config = dict(
    model='image classifier',
    image_size=24,
    translate=0.06,
    num_classes=4,
    depths=[4, 4],
    label_smoothing=0.1,
    optimizer='muon',
    muon_scale='original',
    nesterov=True,
    orthogonalizer='newton_schulz_5',
    epochs=35.4,
    final_lr_fraction=0,
    warmup_steps=270,
)
Rows from block 5, named by matrix and row number. Rows with one number belong to one channel. Each number is 128 + 24 x the weight over its row's rms, rounded and kept within 0 to 255. All counts start at 0. Numbers have three digits each.
# convs0: first 3x3 conv (model.blocks.5.convs.0.weight, 160x160x3x3), inputs 80-89, a 3x3 kernel for each
# convs1: second 3x3 conv (model.blocks.5.convs.1.weight, 160x160x3x3, transposed), outputs 80-89, a 3x3 kernel for each
convs0.8:109114144142091161176116149097100094104109141126143125124101106128135112137163146127118093105151117114077097129119132133128106129118119134113113152102139139141102176134142127087092080092137142101179159129173159111144155163130107152130073108129125112094120107119108144138
convs1.8:106129121124119114147146140132109146157144164092122106100129126129151133122122115144128116144106130120135123123144133138132125130135121141143102098135120111127106120161112117111138122124127074118169113141164142164149104108132113112112115120114157106095090100139076121142
convs0.9:119140109135087093121109147135152097121166133153141165118111125148128110134153109136140109147127159145148100079119105093097117116119109059137154142128100127106169139178162126129143130112089154115146169121145158138159121144132096142122105151119124121115120140100115113117
convs1.9:087124129155141151156160144129106108106078083105085148067095110110100095134086112167150154154175130107141138151175165154174150147138128091152132090150125149133076133166131107089088125097087135103110109087084126110088122136128138130130134108116107105116119092097155090121
convs0.10:149153145107121139083111058130153148100098123182131101132119139109129144119135130165095131167125107142156129133138104127150141118130151162143135172150137125134119102109103141148116111113075096139140104155160080094086153170173138151160113118145142145138132126136140127151
convs1.10:149142152140148187150154147145111146125110114119134154167155118130107116116133147119100107129115114085091120117093105139137128127135117121126106098107104142162162097100164116104142117122143123122141085107142106114123086119143106091089137154176135094112159122128124093073
convs0.11:132120083149146156120126136108128127102111082119139104088104110112109131133148136133150119097137177139140127073080097113096108119077100117083131088115081144123158151140156144138138132119111133116146139126173116137165125185120078079128157130157105097126110106146102126153
convs1.11:131153110158151178151164153147133122144144137099120132114125104130168124143146135156106090139119143115120145129158152156154115138150114116134110112114151139077143136106144181062098144125148091090108105120094117099079077108125085125134149155197128117113106068126126117136
convs0.12:112117116157123148145116181114107098176113096167115096129101146131115121113133137133116155086124120142105074122118114129101113140124110131131138132144137108133093122099113166143105148099155102115096128115163102089143107119113151111093182157143123117126117110145086094130
convs1.12:172160114151151091121161121087128102140144127115109122094133129160142099163141096092134150113132091101123124138115110130131093119142134128154124133137104128149088129155124125130136129128069155127160129096097103097096125145155100110165133125131135127098145101098138135137
convs0.13:176140108155120089136128120122136157156077173170142131107107084095130126140116100121101125141119156142097148164172133152162121143146124150125100159178134090147117119108126123152119090152138140141119112163099131132136188138156153140130144129153141114093107109098114134111
convs1.13:080116124099123110100119135146141166131130140142153142131138108145137143151142136093098100172138125142131130135122142138116145113111132126096097074104130134166151145127139143092122133092132102120108095079084123094077117123115132094084124120115118128140140122119121134157
convs0.14:154138079114079122094138144120146110105099128117123184142140129160146158114134137101103113095107091113125107140125152124137174146146172066145163229133140166183166119140157114091150112093097166100097117105135115158098135141108107108115161172161148148129141121118128140151
convs1.14:125125171119102113130114099111155120137148137109123142142167141114125136092074084141138157146133177151147139120100109112130156123162193095095075110101093169144103082087156084091127116088109128152113156124125131112090086108139120120103126109138145115122115108118088115087
convs0.15:137151133136168116105134101160127082171115103124150126139114112151114141128128139121122099135125091142101145161121117143107120133115133110096121116107107124130117102107141088168148113158118124122151098123143123137119183138145132158116070104074139143124136127145127129107
convs1.15:127128119126115128119105103121133119137112083108132108118136064161114094135105130148108113115092118134127141154151126163160150126114105122181177155165157117120141129156134140147085121157112111111136138149127150126131146117133143120111116110135175130115174097145114082106
convs0.16:104110115088128168090130117104131142154132143125109136146124132140147151112168134093128118097152128090116132137114125122132144153160148135121129173103132160126162157103130173107145178152131109136125145171137140140133106131158087122103077111125136108129135140123092124121
convs1.16:105145131091117109098137156152110121177126145165143137134110117141105149105109166156200127171118080188091134139138149117136148087109094088160117098166058118161113074095094099130113116111138146161135107142137084129132109122151126118126109135108169135137118116155092112119
convs0.17:134168089120127100108122145184134133139121088115167161100102114110110134099102113109098130080160162124134113102099140153152147138142140126147154073127177127111122142137099097093126071058118125148144123157118126157169077131127089123120173166162100110097120122124134130131
convs1.17:112084046094109087131113156183166138158115109139132092146179124140119130131125109143116114137111143150101205133113129141126118152126100128151105083102100107125101176177117143113093119109070133124120120135112135116101100137098129119118138098149179115104182109120196133166
convs0.18:163137089087088098124123164139106105135132150110134176118139136146149163152130151141102112136072049111082082134115106132131118141138127134123134117153173097122146114099133132138096105121121160139122127121127131110155091085129088096128142157147095128118124148135141147126
convs1.18:110110173117128149141151158142164181164150145111127128129090141113088140071095143157162150093107135135122122104123092119147141127156152126105108118147166125139159174142161110117092103111093088094139099096106130141144158131139089135156125130148141124144140093094104119105
convs0.19:098130106125139072144138113124135159131087089147099148134147128139127134120129129160144112130174196125117119127109094114147118091143128100169127105085113076071109090136120132138091133143070120091169127114150117127155101152162093133085097109117135148134139103096113119109
convs1.19:106123136100090160105106202102143142117139109143133138135137112156161126117152141136134113126159165079122148165140149172128162157146133163126113130161134149131137166122149117090110149071098110079125119105112143110086095078153114110147080140169115107120087122154161150150
convs0.20:133127101095118133107126175118098164166127110094139104129110135112101121139111129130124139124094119108130098102127083092117081116139121145144152114111127147113144118091078088086104124071111144137151138132148124110157132165143113128161127160123098101123112106131156140134
convs1.20:113146107102150135131128125115094106122118094147116132137141125126160143116106103150145136176148144151153185152162144145167138132158127155136161136113151142112149114112118140126112179121110131140140118146162099147117155153143147124154126161129128137131136110120110130133
convs0.21:124101149137146173119145154164136150139094106150133139126143153127146146109117115103119146122160133112125119108122102120121091133153108111126154111113099149142119146118102109168127168171137129123119105125142113132109161107184092123153096133176144152157145144137102107106
convs1.21:102124140142149165163148156116114142100107115105115119121127153144118157162143138173123111159137082116144150111126132130131099134127106127161178105133161140154151110122192141113115150132148131131137140149157119125134141132123179152145139126152100076136132129126122120101
convs0.22:166165106125122123110063115170087145161157159103122165114128143101097098091103100118148150129122130076082087152175193103162178076132123126101139096118138113113074126116100099136128139109117133132126101142122096122125166132144193145143118105133134130139122118111116092104
convs1.22:191151172154118119110107112121143110109103106176155169105106106149132136137147134118155111119133101109101120136090116137109098128083085113128115165174137137134114104123148114132152160152142100074125087088089116124120092104139100150130123137136096117070093109109120133128
convs0.23:158095107174117118131109102137196157177113073150128097124102123105130160122115140124135142140157138142132126115143083133148126123121126125124147121126172131198166153152081133143114137144083135079139163121099114086107104122163114104104157135131120097143126123142125119118
convs1.23:131118104154127101166167149120108143162153166143144140134113112125107142080143127106105131103088112078115084153147127164118121141096085112113113167151159128139171123135167163110150169115121101108125139132122151128118115130163103136162081108159114110109091077104097092137
convs0.24:142135110093132096071111119160143101136166092104123159142112122128125129157139145140160194139106122096104100126092097107119106083103104117149144162148132202167141163145143107134147123150141136133160131094138126131091112106134127111094130132127122126123130118141127138144
convs1.24:107108098134106152177118157112143111053115113118157129119147119120133090115126114109106096117137120117170099118110134179140195167145179110130130122145132140104143108143171131111167126116159141104124164111098135136127112109116145139166100123201145182144144125112111111112
convs0.25:165136105126141113095116129129098133130103144182130170130142151112129119116124128131131056164113088117088151156130125104114091146121125097132219082155138117144155139140135117113105116125112113116102078137154112133142101158154116153116178101103122114108114119109123144131
convs1.25:119109121118102142124119137120137136151106071085100111081095140138189084124110117134165147134108086141116097124145126138157148131144137146121148211161173154118118101172097116155143134084127151084105119123141114125120156119119124072101128130155127154142148125142156119163
convs0.26:103177086046157148107139135156175105111129113123124108107112135147132120160138137133101111112138148107120098150108112136116111142109093182132102087067092112185140148138113118135114121125101135133125082147143150108110141133152119112127102121154107122143148150149146134127
convs1.26:118134101196158137154121132128117122163148152134145115111102109136134160158140144123114126136112103130181140126139118133129113113099103145153159106119135138217115132131146116104149098121122162140103149166142166112108113138127174155112165146150114134177125136162135136131
convs0.27:144166110121150118116122069160127127122149142142144171126106100131103092143126139101188106115128097116115132154108131151133139157117127135129142114115167070091112111166130130123104164136101103125094106145071150122052154148155120179157142136113122126124116106115117104154
convs1.27:122126123114133122144148137103114099121153123111124128126142087151132102158158131143149132185131092151116114140136139104127163127136174179130128164104142144095118137156187113146163124100152130154114142123143147119127072130140069122122093106117148142147142115113109136135
convs0.28:133142155099121174127171165123107132106145163126124136135131137151097123148101113099139127121107097156114147114117103157157190142154182152122142169146122164138075155147123141118144117150173143112100146157113128124143137091135111108133134108101139121137110096111139105112
convs1.28:156063089163112087162147117089113093128111081103097109121134116136123119133128141117153161167139098087166115077054132113087145159139141128125138137103098138148091191182161108133124123089072172123117137121115119128098126136169108120165125125131166124124132122154130142146
convs0.29:132108141128145073106157093123146118107108132123066069103127105111098117162173099166108124148113159102088125145100101134141156114142186115142075090098102104084132150101130117128178066099149123086079124098085113135061152153148114125131164138154129137143123130146164159137
convs1.29:078093151113129171085126100146138154119150119094101113147121089133156092138155146140106105151115088132146136120147138134153133135132137104118131131111154154100165118112147132139095122141121174127152159133133177153128103134104126142138126146146122090146126126112145131079
convs0.30:138110099117123133138116080108159107139126135161169167122115108155123138122105106122174214145132139142174142157163101140109087185131104105098099110135136131147162126136112159175175089115145101093115137108108120104104134116122116116166116117140118115121141136134133108107
convs1.30:134130172125106135124130123115091119131119146130114144115107089131110115130115072122121108155152096176181097113150163130127157132113116107141135124134171130115124129153162168180163117144103133138063109115114113140131100165157129156170122129141132117115112104122141130135
convs0.31:109179162109147146065146182135136139073139147091123114120132118121134134128131125141122143132080133136121130099135159098151157166171127133108157118068098164121093110160123124085112097115086117145167128108118115113101092057103147126143141151174134119123139124140136143130
convs1.31:102107135064108102127121128152159129139130139091098111102118121117136142148106092112105124175139158198182129070121099060108138101134151090151111158101110184098109126169139131162082162160139121147109170148108138112111132137086151117117097141133098120123112150115153117124
convs0.32:106133135149143124189152138095160154096153159125146108105107121118118151131115121208152137132156151109163144136136111129135116142117118133105158129136085094101092071112129119136142138121142112136119095151129132132113085154115072159164106133149120122116101144150107128149
convs1.32:127133140112112144116124115155164110101089084113092118121143089122123120099122127150116083182127116134127157098111109138121111162172127093134139097139120059147082156110133160166141150126153149140136141127114141130130116113111119124102167155140102118138086095112079096145
convs0.33:080108081112105087171140155128157175114136116114120104090086086110081102112125149149129141104084111153139134110134139080102109113121110152121133121117115115109143165116149143132101136164109099155109079141130123139132138172133105129124137189163122095085136120121127125122
convs1.33:114129143163174162161118124147114165150130139149118126102110138137142134156145098105106103167140099152141128180166135163153169158162157101131165096124128165161152114152100123133106094099131132128105149155110134137079128115132149155148122156105107127116086121103108138154
convs0.34:149126165151159149134164124178104131136163148114133138127104095115132131131132140053123107132098089147141109107109144092127149116114158173124176119071133103076137098134125141104145153158107129112189125083131125098124121105145137086070100121103123102115117124148130131133
convs1.34:127103120182157133166115122143154118138110099161111115105124124144141136138159126129131077105100114139137137132151141150133139130135141116125143121114142161113133135115106150120109115113158111137155130162131144155086135122113097141133108144146099137158123105111098138124
convs0.35:115100120124095149110138146113130099111166126115156159153128134160118117145123122129108151117101145118095097094098106100096118095111116155174142112183131131137136121139101099121159102133194104111157133094148134143142150130088146118117106146113129118137134127139143121113
convs1.35:150102124132113129143113110163141112126150095102121093108140153109096108135103089111101129149096073207144067101116136124109140134124130111160190119122148121149122117150136098160192127113142154123116138136104124150113145125145144123129150117081083095084087093084131121129
convs0.36:122115084131148131134154103087092090139118103136113126169172179134110107109130155103109092103149091122159108148167157161152165115115145154097119212154128111115156104094108146124103121141102107112101118134121101130123130157153142134118093095116137155165169120111100130129
convs1.36:150163150134151123108129105196176165199161145129109113133140166124115111143160153160146124146120127113111157133134124138140121114116132130117099108121134142186159123130106160143089136138114152168161102112117145153107151136149134134117169128111108131114129147132176145124
convs0.37:137149151122137162139141131132114106161121126125155116098113113107110112104128130156169163140127133165141135124112094100109094072102118138129115118130141124130112130135130100118101115106086101122143130114157157147127113143123117154162152165165101105116111116122120131162
convs1.37:083123140105134148100124138114102119127116115128139132108137127126141128127121118137134089102155129100118120130152110133153091118147101135151193143150156118145134159108101162124145133173143118143122103144118141160121139141135125134109106100071131157141117128133151166158
convs0.38:138147129173192132124159147145128105154120128122115125155137142152121132109124142103121099121110133117133137102072077105080082113109094163154144095086089058075114093102124075088145111120116143140152136145147111140133126134113073111110099104121135126158152124138135126129
convs1.38:112133117136132125120121107102083097193141097161107064128101099151143138127140124130145133109138158141150175183177171183162160192169146123111112108126150097114102131139118162143176139098174109160159157146127114121105135138095094110065099113073155103072118126126092094105
convs0.39:111135089151149161140143182098090138129112140153150114158151141144101106139142133168186185079134134146136124135132128140113102141079087108135115090174176118078090152102134106132136099120118094111108095131165106107117082129199131144125130135135126134144165114096140129137
convs1.39:170165071107152102073099109133099159126123150131117168138125122123122085091116089097114107141141086177180167128149103117098105184117097126163156059156128114125083102156099095154122109110103144151103113112072105129095142114141163158112166148096124089114123111096139110112
convs0.40:141134113166140151137146110169158108121167157093165138117136137102120117138129131093118146152133209141112108136131120149151118112130120175136153129160155115143130113124116133136115117089148133151144152150164135142119129128105133129110163158147152139123123104094122136122
convs1.40:128072119149100124145114115152102099127150084088117064084088112130111106084086105108112137116103132104115143075113125098133133114155123160097136118105182146137163142150121159124120131079116109137104135148118126156120095091153101101137133126121113117109126108118117092107
convs0.41:101142108088094080138147131196128140162181134139134140146126163110104123102108105152106130143129126145123136130082105105115123088091129124166178148147173131099090142134122136106150139092116157178118109136090128137130108081075140224163145157167148131147121117140118106122
convs1.41:135146195088119147075120119164147158158150129156150177138114109113126117135127117089106115101118108135136182149171167127130141139121107100120152139147164087106138142128128116144156115129112123123107151119096177142127101104091145170165110115123117110084123091075140123089
convs0.42:151138183120104172138101126121179142128142070116085109131119102128111128116144149176133140131104125167118127118125126107129115118150139131142144136150149088140129153114140145123113135153115125125134137112118151118107121144092148149084144143126115105124104112108103141154
convs1.42:141107106156137113157155126105101130126141112147164134107163177155144173169127148116120149134111138169084102135146128145153126149157136133161116110113072126134043135085087115139060113159100117142113111109125110101109136092090128107088101157133125131126092129150147138145
convs0.43:102116119093109157110144153122124106099113157158118091116111103107102136124141144152139138149132139122109089098083096119100070122126109120101093098119136106144123128134127184136115138131140128143124098140143114128139127115095065078110079104093113102113113117129126109153
convs1.43:108113102127147141094104118130132114150128114136135118149130129141140135151148148116111121087124141081122145181153161167133158173131178116105104135141148115127129117098133132110094145129132131142119118130140117144137147130140151134143165165164128165159139165133118139099
convs0.44:121131130127126116132149104174131142136114142129108129115145138115148123120143125103108123141148140164137179116106121131101145154092158140145149107101121150139091127120132113144156114133143146132133126081116163128147134120176131106102112140133114127130126153144117131143
convs1.44:119144117102140137128141134095139155100141168145164129136120149121123144116111135151145143125145152131120165101121149135131157149139150127090116124122156134109158143129108111092104126113167083098119128121123098085122102105123115204173099140133108082099113112130135137111
convs0.45:125117133100122158166110137155129138104108102108132156105109123115126160135108117157172112144160134109172133144109138142133169122122113143107109131160149168171122143114105113136106118105104129146162110113170164139155132127141128087102144082067144120141142139135164129132
convs1.45:157130118127146148122152172145125133162134153152122123107118131085123087100124104128152173100134116136111107093139119106137136128151140135164153141131147098097077131138112166131145133146144142164125134177143097133142121083104161152127099117103141159117110153131112122113
convs0.46:123103110149112111149124065117116134144124116136146101122142144131121122146134125097128138127138128129132127127159109080121098084117117184159081135131096139114131110102079148122133150123135131138118117129097159158143129108170156068118099098158138141141130133146125136162
convs1.46:138133145147106137140088111164082144133132153086124104101132123113125080118138131129146151128097111180131111150148124134196154140144137161159085082145084123166126122147181155113115148173131139127121097106119113137126138105118119121104101146110122077105121068162136135153
convs0.47:166131118157179137136116123122101142085074124108123134128134091105118116112122140138119095118108140135150141172111138172116118136117133125094117110112129166132144133087124144141108133098101154095091151109104157135169142141141133127116103124099112142136135142125136125122
convs1.47:157168149130113143086058120148124117160164168123135128104136119102091133153135162155156117111138122089142089131128128107121101098146124115125151143132140135116123153135124172143123124116131123147116108141149124145137138111128112140157132123172117094113088096126085145149
convs0.48:107119133098116117127116109130132117144132085124150089129107128127090136135128147091085075137149113142139158109126134119108139113100113169170124212156128110149123122100105147135130080099137113088115122105101122104087139139142140147089086106091104125124104126131120120140
convs1.48:202162125120117123135103112203200160179161137139144116173147157118134146119152161125093113129105126170152175117104111118129113110128144122148094096163104112122134150116132087116137085076103189163183191171125168146120146148173093142172110129138204159147165150135135124115
convs0.121:122135112166156091162148106152125133137163115142130094132124116159131146114143118120140145110176119098107144131154094099106070086114085130172106131155119140152157101151117116136150134174123123099115139135147141157113093144125147131104121098098118106102126136116107137145
convs1.121:166127093155157136156139148114136105117135102114107102140122061116108097103122122147094103124113097116149130107116109108104128110094129128125146134073133111093114123096180114116137117102149129110116162103115139135118083129129115136122167135139177117103161094106120106114
convs0.122:127107129174135106116127124093094125120145153031083104113122127146156122151129122126112145142123189112117110105133098122139131139112107148182154127115120064094070133140137103168113122122112126119100157154096075111137135157122104120119110161152140141160144128128162137121
convs1.122:087132107105148105087151116091141177080085171136121191139134137133170119136129142116098123131126110165164138140185171174171157160147168098087107109157147121108162117073091148108104128148125135081126162104130154111128143182132110137133145144149100096134133146154135157134
convs0.123:106089086087114084106132091127114144101094164099104129150156138146138146135132136084127040128107079127107105138147142151133134112091116155108134179102124132112079119091101125091120130126146127116128107117116106107093107090125102153143121161161145122131167123119128122134
convs1.123:124127138119127145107130146179154138178142121136144151179154141195152144138136162128139142157123116160128162120132126129157128099131106133111090119162095140118112094133164119110117083087146140185153129169160116138147125142120120115122149116126175144155179154173116111123
convs0.124:080102100091117112133162156150131088167129086118142119146140123096125129115121116126139102137112093125118141186175144162158132117113121157133143186124135136134110126130131058110151115112169124141141136124128164132157121139067090143130106102134141129131103105126118121133
convs1.124:123151141148132145135137124185178175155141134125118119107094112100065103091124112144120097131165121141163128116159146110139119100117126136119131094144140106129099130146159108115109079095132101119162128122142117126124121148101150162144132146151096118127096138166130130110
convs0.125:084094119074127129126122082124176169145108135165117110130099118116102107129115113142131144137102175114104144129138124110116136138121152103111128123174112154107124122134099105110064122186139142129119108109116065077131087127082126145137126148140138125103133121106119123101
convs1.125:090096110099128132170137137099096127101113121098141131148123151140161144139168139114124146161173155165148100115106115116129159127147146107164169136094173132107137125131148104161138128141125122123114142120118116102118140155165127131154124145142138135154147120122139144124
convs0.126:132078093120111115116098101130124119115166143146139086121118121105119097104091109164096120127097126141130146091121128078087126103098127078118126117155123132074108119132124121160158158129155126115109155099144147114155143143166172153192157130112129138122125130109115128116
convs1.126:171180151145167156118136130144153146103130124125156140125123111115100135148146117113147130124118127121094136173160187133122133119148159097122095115115132157149137091114108127129101153125117098115123160137132151123139135094132096095119068123126088083123092103124136177158
convs0.127:140090109176095153120108165136131116120134134137125102135150135117145124128148110145129087083112089088150088146152118134127120128156098076143147092121117144072150159155106134103104131067124139096111116106130130118131104132114063110160085124133125139130119116133130142146
convs1.127:129138144128164165150144153132132122114109107126109145107169155129129132124132124141154154144130142153121127153141115120143119115143113152107169176126099153082132079083124118116130165158125145144146150134138124122099125097091121084146084077151104142121116127096087109127
convs0.128:135114171119143188128129172173133146163134102134176155140113138120124127146148143145150095136101150126157136135107120121093079104111050161160097131126092098138139138102130116104143138124183108163115122169159096123175149084145085070136130125148121097145116107126137140134
convs1.128:127150099153180105133122111135118101127132114100097115108120131126143125131100114148083139128090142121142115126145120142153127160128117099140129139182131148184141111150094096104094115127101085126137127144155158105105126124118128097113152133142126111115082129112075151137
convs0.129:126112149157117108108143132126144102127117129164133158160126121163140163115126150117110116074111140130132123076084128112103117113139101091080102171142111120120156150129128098123096082106133108101121123112101101159129158168150082150146119158126173148132180151129146121171
convs1.129:113137143148142126176174133168165188190205174153148148124133125144141124130136148119124153160146126113144163126130130122180165142161173129127114092108120101144131113106127096062093124100124105140140088118158119118127120119116140126115113101097085088092146130140154166166
convs0.130:154174126134151132083104131131135075117180143109134140129125125134153154101126115115178161109139086144151146110129149144133128140113110148129119211154161140145152114123134116091071140128100164160163148128127109117134119080083103079137130142144112128116142157136109126128
convs1.130:101130096109138105144138086138112109157137116106160163131120086144107100129111104107109107119138115130125108116129108085114083088090093077072116143128169141146089127117118110101121144157147088098102122129090141129140167142145113137108142090121125143144148130123129104116
convs0.131:170174137200141085160138132153137088167169119164129127128137153127130157131130121135171161146117122100094141120158157149128136139122147122117151125141158160140088126107115110141110126098102107121118171130085151136132121146156103124095119097143123135156152137145116097110
convs1.131:142081113140113117131160113103141122100112088125116164113120124094132085158147139125131125092133155133135126154094116150104126141129125134112127155125127163144121145172151114147140166165102166114125132146111133143110141136146109123167103121138113132091137107123111108126
convs0.132:159127112127108143128114152095138127126138115146141132133126126120121123128140127109096139104096150085089123084114102077084107090072079161134132159165095134124138093122124109119144082103116143141134130116170191142162125113111110159168098147188122144134135122113130131134
convs1.132:162141072137140119130135128126130109138111105129124158099107095139144100131126090155170136145197202116142138164114133113145166139133164134184119130158090090114100132156161118121136077116076119107131121137119131131148126097105135128119138145125124101109093129111128136124
convs0.133:136133132138122163133071139133107110146145137178130129133114123140119149154116136135137104154145149124145144114160098105125082093094112138120136087140110113133121135130114142155141103090100122141101143116144146117122159115114195147114087086124117094106132101118127151115
convs1.133:157120116168100101148118113141117101133112093110127136125145136133111117141118111135166170095129137127120132136149099163168116135122112114148159154150123150128105101110110130080111123103139134149127108148098100144115202101146147101155112099154124141105094109088109104103
convs0.134:140134126122086113113149154141136105095117161139108106115116090151119141135131122133136096124171153153127116102105144099116148121120125109119099124117118115172114094131121076095159107085134131121117127153121083114079143140090127083084132116097100108123117110105140111156
convs1.134:088084133138100135139130139109127134135154136113127116105140106117152116143152126131147115101141157128095112118143116157172158160145117144154147150150150140122129110112132141150114133161120147141144163146087154104074129133134121144143114143163122194145121145113151128079
convs0.135:108112101105122133145130126123107085103138157127116145176151150145124126153162145128097074124096106111111127106093116107122119129146155101137138097105126117122124067114150098096110129087054086101123146126103156149126135144082166166117144140110153126130144102113119130150
convs1.135:108122142108110156124125157095103137130120161148143147146125121141119123129114163126125115149137117160135126129157127166175148155169128113138133144117110131145149128123126158130118147157151128114123125141161131128146165129109132140133101126131144122125176120158137095118
convs0.136:102092102089122133097141175139188172154162172147142156118136133122155131148126146143073069104116095089128119131108095127094072100066087128102118157124118123092134139086127137101116146105102159150134123141150092134139129152180137147184108135128114132130118133138150117135
convs1.136:107091116130112121137133128187169153135114085154112106168118120142156114146157118125121154128153153123179173185201189181177174163157148127093138135104124083132162104120128099103120095113127171124147110104152126114168142171154088119108084130103118131125171130102135111143
convs0.137:151118077111127094146139146173101119148137143127137116102103136146132172120116128062096091164095153138136200083121084090126070148173105113114106101121082083127106133118149165130111107137093085097095095112131143127171152153138138165174062091115138126125136135136106115145
convs1.137:152132117159148152131133168148157153124122124114115121104138109160111123125171111128104074107137102047079123157099111162130092150167148122131157102109125117134142131156147123086143159151146077104112138128117134112139157110103169123141121101103134128124144145119141115119
convs0.138:097141102090122089103130113142139115116144105114133100135153136135113120156125095189152140161138155122121153129112127107112132134100156123101102151126098122104107138147138076125104099160103111118103116113106130100095148109124159151097133130090124126124113100111123111120
convs1.138:160149125175141133128163145118114151097080147108105172109126145147134163132128197146135104106139099079126104120141120112133103117132104163135154118143121113153092116134109093102092144134083151126126125127144131118149116103142148124135098113144129126128118122137145131135
convs0.139:119119095116123122078128132163143123172146123132134134145140122144130139149151128137118144145141144121101106095128157070101127107109126143122118104149154124125115165123091138139133075118155123136119109115093091110122125110080105138102110119125135124131129135124136102113
convs1.139:142153135106149121110144118096091108116093136144120114136124090142134182128127162124127132112111105136163156122131137113132153129122143134095102159124107149110094117127085117138114087105099149147152152149160139148100098116145140080176152111176155109146159137139109103115
convs0.140:094116122095137150128116059132106124132119083119153101127130111152126145131149145091126128104137130117094101142143161146112104131122132165159127101132129094127113149136137141156144104142199101096116098134183130121128150161159150149125100073099121116115125111117107108131
convs1.140:162144138157161126120121137148157109146121117159140128154152112119106083121137061129104130132109104124128076125137144130121108117129113155146140113176179131142104113104128104115106166125108137113071124130107154154131079118145140127101148138111140137195142146116167160144
convs0.141:125134111155133137131150131118126153142165116171107087103111153133145161145146124151053165110162159140133175145135151160122124146123127141144147167175150168128146174155122129121108156165132151167149119076137120093126108095048092119129102143106093131139119150111121109134
convs1.141:099146113118171136122142112130118136099111156155144157107116134105137149139121104126117124167158134139093150125103117148122126137125118121153148138111112112122133117173135104107117079197153175119159146129167138121106151120094197127138137158192100175156155150092109111090
convs0.142:132110109097127130101110134137116105147114129114116136080113117104093121111090109101124122108115144119140135149129140136121161129128124113147145155136136111126110157124120121140139119143136142128142156156154131133146104124089098116095142117136093088095097082116112105120
convs1.142:151139095149142127131133104103128131197170145164101092116125150136159129152150120121119122121108125112105101146148156134125150130143145153130141142118106107126117130148164136139144192167125115094086159118100158125068123122119103095087108119115117133111140149109148150118
convs0.143:117120140097084120094066108138189170136158111123135136155151126122151117133141149147114113091107135114104128106101087101111099144133121093150140107124132118115117119093105119106117107131132083072113125087116131077100147118143163110105131094101155130109114103113096123132
convs1.143:115099140130109135133146134102133131099155137110157139147106121143109112141109095099088140109090120126129099108087099122111131133116115129114131115130101116160108183130157128124163124106178116115074132106067149117086153123152152122124140108123108105109101127131081119143
convs0.144:125085099094079155141105146153124118096147137135090135119128121143139110155170127131112134096114171130136111139130129127093128159105120136111111152130080134104109150137131163162129149143176149082090106055102106102133100125170119161141137174140112140122140144103140158139
convs1.144:110108106152174118126171154165167126158152147123133140127092114141142101104129124114117140146128108104096069152148128183148163145126128086122082106145125097143128108129157130128104125123131138130138141139152126152175113081132139133151112122112141104143166119136134166168
convs0.145:129096103077080106129075091137133131129127114106095100135114124177145147118122124142156140112112112094090106143136126154120133158148156165143127137122089106115096116100098108079126150111120130102108085080074097119126093071100137134116150123113136113144168150159146144116
convs1.145:108116138129145161152158128121138146126123164109149172150112099172116128100123161129142143146166144116152192129130126112121111141161149135120089123116114189184148123133132116119121109152157111076091146120129107115133120108111172151127133164134070114150156149177162157124
convs0.146:131135126138147128132154134141131070124137108137164101127116134133117147121114141108138124140115104135170138130115087150126076175152103140175156153184184164137138172137070145122084059106116132130150138122130149101072154118083165125116163128134125125120130124140128126157
convs1.146:106118079118170125134135150114114118150125129144137119160123130160123118118128096101137143106133139104109087085065076109118062123127081140161132137154128120156140154160189110119135159139155103131116099135122135109104145111093155139163108105142152140064128125125097084113
convs0.147:075072118107103130124142108136141117099139135107129145114130132124152130114150153097124164096109158146108125122141094106123076127147122139142184112160111136151110115145129123142145118145100153166133163107103155152157087148184104143119123120114127128124109129106132111125
convs1.147:132157119136146120108120113148153115129126102154162146156115125114104108134157145117102119127096101165140118147148138117145140136131113103137126097115117083117121087133116128121102085124138117093115130120118139130148118122083120150120133191156096089133124119111129103099
convs0.148:148124109161138160157115115096122129106156146150165134101123124123152119107112093091093139098133122126127113090115118094105082087095124133154128125142113119120112174128125145112104138126140141175124147168156188124142106129137110099100108118115069085104095111110093104102
convs1.148:132130124145132121146104069130139104204172122180154067121122137156107103135130109138140128130157112098115141160132137149112126133139136113102117133126143110114104124116106124117108127109099104131097144135112150161136110145107147161104100159109168193125127153149125149142
convs0.149:104118150156115125193170111130153143132137144107112162107102129124115123121116119102111118114111119155137132146098115132103132129082069125127146114142142118155141099135115115118164121078132108121156111106129131128106097094114151153101169138105097106131103111140135120128
convs1.149:173122133178138165126156139171162111151172088099101113128124123128133118147131110147123156192112123156130140152149133154169140158152127113108140122097101150123078109117135137122133138097090082095133107074111107079103102135133101120110118126133118110169093106149114095086
convs0.150:163132130162124134170150130105130142078138108094119103132138134147131107153139124148141090107137087148129109112117140111094135105097106146085171178118108138112098142127134148083134141110132187169116159148142124133181098111112137160113166161125120126112122129127141131122
convs1.150:153136172148104106133114108141145102113133112102125145147110135133147115152126077110111135102099111132132134126132140123141153177157142133150165148131162138128140160112134138117132116145136128121125133143144115112092115103133135158151131159136151184126139141140141153117
convs0.151:164147092116109109128150146128108095157136153140135150105117119163157134135132153127069125108139117105123145130133127116146122110116123124145145143192165158127135070106090118084077141111085158145119149144112123122132150132104127128103167142136123122107146154123137141118
convs1.151:115093126136150157146160137135116135097118145104127134158114099119115147102127139138115148151141137131151101101129109103119119119112110153159153163160147106119164150114165105118168076127191138176155133160147094105121146102157152137163125159147132136151127132124103072081